Rows from block 4 of a small image diffusion model, named by matrix and row number. Rows with one number belong to one neuron. Each number is 500 + 25 x the weight over its row's rms, rounded and kept within 0 to 999. All counts start at 0. Numbers have three digits each. After the name is the row's rms in percent of the matrix's.
After each neuron's rows are labels from the 100 images, of 14976 (inputs lightly noised), where the neuron reaches its highest value: "top examples" is what is common among them; "colour at peak" is the nearest of a few named colours to the mean colour under the peak. Only what is clearly more common there than usual is listed. The data: capsule endoscopy frames (Kvasir-Capsule). In brackets: how many of the 100.
# fc1: MLP up (model.blocks.4.mlp.fc1.weight, 576x192), inputs 0-191
# fc2: MLP down (model.blocks.4.mlp.fc2.weight, 192x576, transposed), outputs 0-191

fc1.484 099:494517464499527544490518508520482499499467506492505494492511492475542533508515489508486480484487526464468513508493502567472519468505513464487466486487452503470534511420498501519504497492508471480527562543494524453500494494476453510485521506479495513514459516547441487493482497489474489489495489530469500479503529444480526495531506508558449512521445520501498499454507539491530504534542512535472519529478505506523503453496511500499487533495526499491455491518456476490504463522507455500508516487498502494509492548534499519487503469492504506469469524537526499500552474493476482472
fc2.484 124:492461479496491502479484504533483508485560503532505484510499493498447491465480493490472505491496517510458499494496478577493500522489484485512503488480544539490472506496490527516459510527523529463457464437462540495528515516523499485498502495499503514504490503516490526474520522538501489539494536529507477511493546536520515478483505470520487495524523454510509500505474457480479490458473492473537484438516508480534521470571508510495472476473529493504508489466502509487482504487478478474417490486483466505520494475494491497504546541502481502457486483455510451473450520511510487498
top examples: finding: blood fresh (27)
colour at peak: orange (57)

fc1.557 096:540526509514511508477522485533537490509530485484470531508494513491468488510552509444467481486463510478486479510421471484471468478496486533524495539491537544506515488502528478494484520510493535499500525456479490514472501468527504535471524473526462482501495486548474486527500523509507526483491542517501433475497499539498475489426490512441482511494461523510490471502542488543514485454522500501449505502504493517489505468502519500512501514482489507502533499548506532484490474506478511514483491508483473498506476491490462507490494518507499492513485505514550507533545500520556519427
fc2.557 117:499491574524534518505525560490504495516512483503509499505486531460487484518505509485475462471473542479508540501478494517486462514461498583532468532489507506515546465482485480497470534517532523492494484463489517519525457527517488522539497489515475540505523532494528508544494521536494453506517513528430510513526528523499499498519485494456449503466495492510571502523499472529480517528483517500483531481454455517529533504501492504502524564487502511505496499482472473510522508498511453514471499510529482495530533521505524500456504495502519508517492495513496489467490479515523526512
top examples: finding: foreign body (30)
colour at peak: grey (37); pink (35)

fc1.423 085:570442489471488467514477523521430534495499498485496500482488468482535526472482481525539493545519482497510500484485518472482484447489501474488484519460506465500479527478504519486514481506478517488498504494510494461547479517531545533481502508478462500488486492535477495532489496488516506507510504498437516501468538499509462490484498488516475487510481517509487509468504464508458511478493492485499501468449521497491506491460513486502478433450471485494496499495437481515499495461493543485505418514539469457489538521504502492543512517511539509512455507542467463499493499506510483496
fc2.423 097:494465518465527454506515501517518495460490510524503469496507514464466521538499505488469473483538546526500521481415496506473486514521493520498515558490525504514488493476541525487483450461508471525524460508477546483518490450502480519539509475504491494519518517507486506487510463510489509498480504497543497530483490541506505496455534459505439515489528528473468492507452514417443497515518550505482503509478460523512498508480459509490503476520499523505529521474487503473507485550452478495484496493500507535506477492514500490499482506499523496461479480454507523497506461490527468486
top examples: finding: blood fresh (46); finding: ileocecal valve (29)
colour at peak: black (25)

fc1.363 096:521501492483514478475491481539508493480425496497534539487485500526497513476494491496485487498522507505469474541439479498513508465523491474482501554503456492451531502462482504544501467490487515544496533477495528536499489509493513476508509513516493492495506471506544473529464518469461517528526528522468486516509515517445505457469480485539486452524472505543478507482506495498542471545523480490538471496503514491502518523467514483487578519477506522512496472513507510488514486479473546439556475477475525505482532537536495538475477476481503518525495491523504513522504498538485488496
fc2.363 105:523515523465499518514478503542475516478560473511495487495455520499502496454524486502543476494507499509551463473499483517503511467475507498514501577472511495517492525477481515486480522509534478471519509428456492503473541475496442466497511519481496510477488496527525433519492520491492450519519546498496479480541494458498521526480501475519512497557486538511496479478485525472494507495464531537498489499526493496539494543517511542513489492521484547512492491495513495506501520606462496470506471494523491513491496544500512488485492477486498482523503502493504533519476516475511508496
top examples: finding: blood fresh (34); finding: pylorus (27)
colour at peak: black (73)

fc1.271 094:497489474512509476562500483491502505500498495513497494509512533499510505492466519491496455467478454530473453535469504491487521460487514519492545498549484514520485477529517483506531494468508549498478514483523470472533475502480488493501488524449510505475467555510508488474501459498485462447544480474463516518510539482536511529506510492514495513502487455485538538471521477508507548453514516486472517465489459520500497546531520502465503443494446475495507548513493450524489516493476477495458502502512457508494564498500504504485471524506520507450479511490465500489470474505483502532
fc2.271 065:505527536525507473531510479541486497510532547495479477478533520518516502464482504492463516466489489514454507534543503493559526516460492445522490567481475481507496514464470489514485533544526519521450519530516503532496507483520503504544525529523494512489488507455506512501526474553509460466474512516510519556465547523540513454497482485465465513500521482511516449515478500495497500515502469498465508489506504486500458508566503488532534490494494528525506501503471508449502524518512514472476504481492459500477483503490473496499482462508520480523485508526492508532513501518544551515
top examples: finding: pylorus (28)
colour at peak: grey (53)

fc1.496 091:536490500480442519484507474492505484526508509509507467449481489497471482471516509502526521521518467462417448548498492499474460554483517476485465519492523467479499483526538460479474483493532484504567510516502504493492487524522512534518490502513457536484534529486502491502533500516541515524481459471498476503492517466495521486485465448483455488534483487512521464487524509520520490455495536478487462472497507497455514478507494499504495514490496537543509467496456531482483475486536485510468511532458474501518493529467490512482486470503525481503529517523468458484490525486481464524
fc2.496 105:496511519529508501480491530538482502437554521522519503492496516484494560480511495502455566517504485524541443484449528499516536497506524511528488510498481535504466527478480522468464483476514484483508564501543483520527477527520511496474467495485520493512508530483501459493525510472495484534451496523491527499488521515505509499506470541558520500530507543493479499505446490458465508492502483513514466513487503484534533533516490497504469560530536536471499483542488509489499498502492480504511533479525513481518494516485493499489496497496461533528504475461498523455504559511524485543
top examples: finding: blood fresh (35)
colour at peak: pink (81)

fc1.175 101:462472515502477493493472501522462537485531514512482476484492506509501433487497557462494460533449489503465478502505492500510500508497449506433543514542502483490495513490493498455492448454514524504491484483496470509486534502544489513516505493476482466498487490470489550523495490486464508526525488484481550476438482481530477536494497478498461501510482472479503492494524468520493505518472483474472513571528513546503524531474464498509511476465506519468490510520473484490467511475493473502490469487520469501514469455499461514488487493446534488490471528486478452471498506509513476536
fc2.175 078:484513514456525504509462455479495483495495480518526515485549490509507505477470501512512510526479503475510502486535506498482492492508501541491534506498522487504501484492545485500506479522506514515515495477514569455527489470481512481478528520470514515492492450475536487510489497504488523508498490476454502487504551448513580455463493493522482493517502504456505472496504533485449501512480479514492489469499488474522405538534509506471506476490498458503504491503505486530543515516487522510498454476505511509528532506548454473521536515502489464490488467483489487526543511557526557466
top examples: finding: foreign body (26)
colour at peak: grey (34)

fc1.204 111:502498503455445500478471474505474455505522480452484465526498476518514497480509499483495447526484495482494499430490478514525510502473502507514512452459465483507504451534489517503508516525503477487477500487466501544538477513520492518497518467511522459484485471518488476510498533484496483508504489534506514505484511491481464497515509521540488489502496497519485471478523583522558511501519529491485465509473488546485508469524468489455483517465512525478422530496471494490478484474496488535473476514467509484521509537461509472522491494525490489448527474493500434500481511485558488494
fc2.204 092:458523483515487480453514514501498458491468476497489496492514497544500472500530515519482523510506519530515475442498511529447468538535493503492499502472514532517540453533471508478475441524494466477547464491484485502513455520500484503469517525502519476458525503470471543512516486505519517476508485514508526494577564498527534486511483561481519519511512521473498523527517491480527497516508506538506484483550544484537506492489492517476511504480486516540528493521522533456531511506466496494508476513478514540525488481498484488494513479497515516476546454536499457473476465498494495474
top examples: finding: ulcer (33)
colour at peak: orange (37)

fc1.351 095:492540570498506482486519515506532488473501486470511448504504457497467470482523479494556511486497466500501540520467483500479509430506502467491428492473482470516482490545502501465493544445514470506538521522505517485485477480502486492486528508520483514467491508503508534470444468516489493513517492478468483531512523506456513449518464478476486482527487488528498514457505494525488494498483499526516495471455489477483502463492530500504499506494512499483473504527492539491516508520494487533506479518490496532435498515472521471486517473479485549475490457550453467516491510459488451501
fc2.351 090:521526516512524531492489508515474504491528470462477502495490514517511459520513504495463494542515490479517509531477507471509516507489519520501487447514479543500535495521507466502495535525529532511522530523465493463498541496538522519520481483514442547551492472486482528512444524509523474518515529509531516457476473476526530500525500525456492518492497525525570520482551542519514501533481512534489517459540509531477521460509536481496473467505488536469492516479496507510515486533509491542520529468526492515515486479523462530456493499507513513500512472543506471453508532445503508526
top examples: finding: pylorus (37)
colour at peak: pink (27)

fc1.272 087:534473484518550468476476487508499472479509499507451531529489499537503490573481493501470541491495524511536471550488485495533520486458491458478533518491496509474502492470489490517464503526474473495494477506489498551517519466514536470527525551498498524523508475462517521553513451478473479477506557492483466498489486532483522496492440474535493512530497456523524503514531517507461481478470468527487498479479540491503499481519473522512490536488486473520491478483476479517527515557494452479514481471446513516515498544515476520526491484493513504492469512456521512511505500475483532520
fc2.272 098:562498524487485492545475455487506502505490503506550482459482521492515499498502502509510501464498479526459504506525516480501482460495504506483530530497482488489507486535475508547522476498484468532488458477499548467471476526445504507460511512538455472506497448522532535524504500521493507497502510483550514478569489443541502505478530494525507505544493505498452514513481494489439499513499467525502506493488475534448546486467525527475468490456500484504456490487473512521468512490512491443507477515515503469536470538495527483502491522478489534519524515492490502524496455465497490521
top examples: finding: foreign body (26)
colour at peak: grey (30)

fc1.291 110:524498499455472513486480496534548485539542464505521458519507474500511480523523506493503474482508482484471531521471508481480466530519470508508469488475499550505490505465485498502492508475492520535496462499476524473467486491541506513487476468486480499473523465510482501516541485525487490553531488541466493497505506548511507501502513484493507459508490460565495512441509486512520492502488536493481478528487500514515488478525442491498470509456467507452443473468519533508543506489508432516479521489466483514532510496492498490559503474510518461494527488475478550526484486468482445497
fc2.291 110:519483518517482478477436459516485470499502499472517541560496500512487491494522497488501492514543540486495475488509503523479466481528493477525504476489494481509522502478505499459516514501455525511468507496506496479517507498518499495509457526499502532491516521542519507536474491441543498440503438479499479469534534508522510509513503517458496494533503521489496504499445474486504503504478509532503480449497519497501472500485453531471512537542535524521495487507477515491532469516530422485498476524479494477459504506527508506461522478487490489478527533524486478464521403507476506468
top examples: finding: ulcer (60)
colour at peak: orange (46)

fc1.464 094:517478514530480556445484499517450531497534501518485473441493515486469521514501518456458481510504517445465501503513451540487474497465481481495492516488514522492512494476491548528575541487486478513539537489518525476523498464504506503508417487520512522510527522500499497515470519468526498523474484499503468468515515535473485506515495497491478486486503527455524480511509500489455518497502489456513539475510541519488512504493446495475465513500523539503457485494478509511551500486497498443505513512522485457510454470540488492498488508528512492545491509524495530497499532510498485475
fc2.464 067:525524494515445506507495476531521505487460475516458516522492504506509492528492503507543499474476524514480518511505520518499463502514469538482452483504505485503482503507487450520488513513495511510511461531549498467475498522507492505512538537513508548486571483518551549495501498546483487510469524446513504504458516494491507499488535496494535498496494468515512535548543511515489501502456485504515560474466517457494511508467472515493532498492515487487493525542483506469513477509489509501570551502509459561492480561510529490503480473510494468526521507481515476520469494464449511503
top examples: finding: blood fresh (33)
colour at peak: grey (38); pink (33)

fc1.130 097:499487556473530445525487517491484510514510506524485507495498458498494511483496501489488473510491471468461449522522490475517492554530534451524550546465508484548483494494504435517524488464505513536521532501504489524506471464480496490490452525470526504503519489479519477528502512501530477564503492456483471489524521503451498497501462467512487480472462503512518514537492473495505500486484514501519528437509523505490497494458487496493539512517433502512515479490488490475516478488535506541505476489513500490562505502510465496476533490498550546497524459518493496536508522452516510493
fc2.130 105:501423516499526446482519483518509494493486519489524496474524471487484500493507506511471496491505505503486543493478481505525557520456499517479558500489476510473500521462543568519510520510484507459521444551526526485492499499444527526477533486490499507468465477482531498506534531495504437539498516502496495521513475571524517520475515528503481480505480482524502486510491494537471508466517483443495514540486525520508507511519523486487500511508491477520493489543491509527546464511502474533540477473498527496521502499491517505521498514492513564453537509516513475479522548469497512502
top examples: finding: blood fresh (35)
colour at peak: grey (55)

fc1.430 080:496479508461472488499511479477478499439536456526506517526498488505517455495504498494517501511457474516515481535461474550544465507461463513526479492492512501456540479491493533496507460536509482529528516516499542536536487482518501472517528470513487461523537543482520488505513508498529515476475485492499516530574445465456506555485489519485472499495449486483532482503507502473504495486522468466477515453475519485502506515486467502483512548473455489481539490487513529512479479496501500493501534486472532486566521501520489495504459499464518484503494505482515536526468481504500530483
fc2.430 086:461521476562531479497490486495485512488513531470539496511479513506524471503536537479488484491491492489472529466528520522506538477482513499516471526466506524495524511500495514524513569498491489458536529502486584498497470503454501534529517487510501472497488467475483486562515498499513516479491497535506510550539480512461501541464469502548494490472481473539493495460526446505502524510510515519514457491549468511517516514512494523521494531537476517490504491528515478542501499496496491490496477523515531508491464518453505478470545486463462518506496469486507547496507511520492449544
top examples: finding: foreign body (27)
colour at peak: pink (40); white (34)

fc1.408 113:498524498498533513511472504478504494506498464444495554495476478499482484513545479474495492477491469480506516511484508542515497478490488511506464497497429489470506502513490465471459462488456520501507507501492523472475468459475492487403504512476508466437504461514498473490470529502499527505494517515503449501474514490495534472485490498522469471515494488523476459461477493538458476472501558504442460523460475494470538515499457478488487508470508501499493491511532504524482488513488481553462478467498490469515505545501462469487513506499504475481459503509484458503490515503498478477
fc2.408 137:513487528538535488498500499508494507512559522494488498487513478549529475499515482488456490498453526495463551499475494524492521544499495511478479466505499524475528487543513518492507472500511458519530556500484477510522498452494499536544563498506502529535485493517538478506458487519498472567520509492472471479468469491476489500490552478512514477525495517479493483534453493477481491512511542485451451520548500486512529478510488491501492513520498474504482483532484482511488484491478503520520517556529484477515526536475493470466493468513446465551530488509484514528475464503529474498
top examples: finding: foreign body (28)
colour at peak: white (41); yellow (30)

fc1.197 110:519474555502491545551493495502523467524475475505466525476503464490496501551455508483517506517522476532459532509540517507501506472509520482496495497472467522476465484504467511542495518473516532512510469520508494518509501497520484502554555516545494477497499475517518498519510514521492520527511525453466471493482428473484514547493492473481497450479499476469501509482482482495488500475518530464449479493504444474494507495535524496533479526512498503555516543522485455492488520491511482525516499511521483509514458487531540478482529499497493519506523480510506528544480496452534547452
fc2.197 117:452477513499505515508506459494493498447515496498483540520509464497506482502489486514530472501493490477523459548479499553464450480503483496463488491500497489542497524516479525496479504504490492517530499525509519480549557461496515533546512483513509481501540505538514541510511507499480532510519495522490511484518451536545520527526501510492507547472495544505531502534476450492510475489495413477504496504535525507515512563535504445511479488510465484508513550494500523525507500524485517476501483509496503495489570535462493494543540472523515511478522506510514494504499546472492493479
top examples: finding: ileocecal valve (42)
colour at peak: grey (76)

fc1.438 100:573547468531536530518473511467492494503494498506521493474494478476517486511490502538508488485528455514542474485566473525516467438476459421503508498490490463482487487507525505483513511478481450506502509526559472478536491475533418513470485501527497497489531506514479520503517495485446526501486458465487494473508501489502530503521511484487466519502480513495466491440521496542487489495516472510531535504481517485538496471539484493517462516459489493455484492506499526524491513529483501475504500518495482475503496531481489460508489505497501470511459490457500463504509496485482480500
fc2.438 144:512418536460522469493496513497470516506477456473523497497489481516479554503498482508479514536489466465492478509516500497452481493486491522487517481488480484471464502526510510473526459472490487517526489483487536508477491491502501504517446510509478415474488513511495530511505492518519512494487516488517479507544484515517473474452471476427476468526507486498462509502473539395526500483494508522532494458463507493509499521432482503501513529499493504526509524492478503493495485518523537486502466505514498527520511493511477505512530457500482510473487484528500517494522489491537438488
top examples: finding: ileocecal valve (51); finding: blood fresh (44)
colour at peak: orange (51)

fc1.422 094:546491469479543472506519486476468502522504481486502523491489508534490532522498482510493521533493451511531532488520541460510501501503485506477496520467483503496501493542508497494524469520488477467544492541460395451495495478502492491496510449441479520530520506486511481505494498497469445514475495461495472475531503490522477471520518508433502516531495488495483483523472484498538540457515518504521472484473481508507501478494486490482455509495492466487464496485506483532529507477497457495476520536480518534517477496527476498506513460507467489457476525455518506444499537503523471477
fc2.422 082:489510467526459511476530520497481507509533522496446503464489481524483539528461480476553458512469495502470483546499483480500434474498493483505508517495511493526511500491474535493542506517479496537483483519502460531468537470512509481530442468501514530485486495479529509494497507473502523515505514522519507540463517464505496516505500502495529462529473466494520514437472503495476494488458497504462498484540531483505476529565514506505536513491482510483547499500535505481503516518481522418516480463509513510450532493499472545507487502512473493465518510459500518449526499521496487466
top examples: finding: pylorus (31)
colour at peak: pink (42)

fc1.386 082:551537460511483521496526480542507493555494474492469484521515480459513511499540474530470488502525508465452513508484484515538517511519499455500503568507490484485497496521460538534507514499513516499489475521508507462507483491525531490525537517502491539518496491489495502520536472495502511529510473502509476511502519509504518507503468506464548496425444488509506463519483481509490552494519506504517486517476507494512489447516421494505467489512537492517438528500468498492545481514503486493482591507502498515517482488514496532481561498500489502465506505496474452487499482489471488489
fc2.386 080:535531514503531518467479518536510493474498508492519493428508476516538479513505509517517533499514484495521512520517477535521446507507501510482500513533523491474548517502487474493512476468486495515465485504516514524479505508493518508458427504472503502482520454486517508522505469442516529493483531479498499530482499470507509562471497501471551509475584475539504504509485542505494492463483501529494475529539507520507480521498507481503525517522479530446506510517502468507487494499490509457486541506498522534486453521472483496529469589475503499503526512509475483435513488518512493486
top examples: finding: blood fresh (28)
colour at peak: pink (36); grey (30)

fc1.276 103:492461463526479489509495541551495486517518490506528493537507498466532488473500488522444486525501449485489491531535485479511537474541490492467508524490491490513466474531490510498484503509516496554501503492453516488494477467538503481510514512479466499480478498496494486544525478487467468492519533555448516495469478544502492483418512463498511481544521491489491496485504493507507501531496514461483503460514524494519499477488469504493548551491448511511483498499466491453531513521491485498560487491476476499537512459465512500498489479503499491509539484545510511457516442464484535528
fc2.276 120:534461475539496509506483454502467502484494508513515496473491510519467528495481516480481493461478467471512531483502476509511467426484498501513531517466505489532492518485484492475513483491455517495509526485524560481478535531502539531478467512502484529511461529501481442452526510496475517470504491543479540501472525438498503513515517488494494479512481506475494540471499510489527502523530493532473479461498507482549486490464457483473446504460448553509542522508459501527510503510545535476487512533468500510497504506554473513510475503488514492445482489470500507524491493491481521517
top examples: finding: ulcer (26)
colour at peak: grey (33)

fc1.29 093:492503534502482496526497494491519477507562517490505464529482513496474482497524479455512503506479511474490488491438520480496499465538497455498524487541525509528471471509475502509506479499526515513495526515419486489447468502487515483474503552496518467442550513494476568493433524494467523505495530514459512478479483527526509565520482517509489507486487503481475506476518477498519513486493487476511505525508477499521516516493495490524471466545517513462483492532523493493503486530505511537510481484515471504502490505562490515498446475512475473509541477482431453497509508482497514533
fc2.29 100:482522558499530489483523501522481505519463479491526524501494465486507483506470500505504479480475486441446497468507509473516509497491498515460505479503494494484506508477503517492501450509498493542516495522566475537528521457488491526462499501495493516511503530530472533478453521467484565516474491483515487527502479548505497503515525483518555502529549473482487516500484546472516514460516502516539470508506562500442512507477512522497523453521515508544494507509554469517483514462482493523465521495519498524536466519491526508466524518479460495477531506501483514548493530483525550491
top examples: finding: foreign body (30); finding: ileocecal valve (26)
colour at peak: white (32); pink (26)

fc1.16 096:519469431506524517492460495519534508457513505573499545519496478487498520484501506552479491493470522526524486487454523494468435492499507472491499508547506497483505486487521512513564474499511507503528510510522485490504518469462506426513528516480507485523477510483494513486533489497488501459467498544464532530507483516507479474456477520494503503494475488442524464504478537507505529528535483476498498513519511495503492525438535513523487493526522481504515474465479494523496472496516504516515497457455538468517483502485492520488477470511500482507527492519502488542521468489469560450
fc2.16 082:524483510533485486451531467504499506518529493534529500511524497518490549471524521483507456489489524479504484492512506521491500505485482496534542552506472521478485504501523538500511507449494490479538492528477481496494435511534481500512552518503535484552502471493480493530509461495481524468504538489512488580578486462481489491510510493500499474531490489463501506481468479516525495486478495502495493499556520489534419487518521530502447519595490524492462488524488513497486459512498508494527516510513495493520487453464495493517513496511498511500476517487491524506500528529484492498
top examples: finding: blood fresh (35)
colour at peak: orange (69)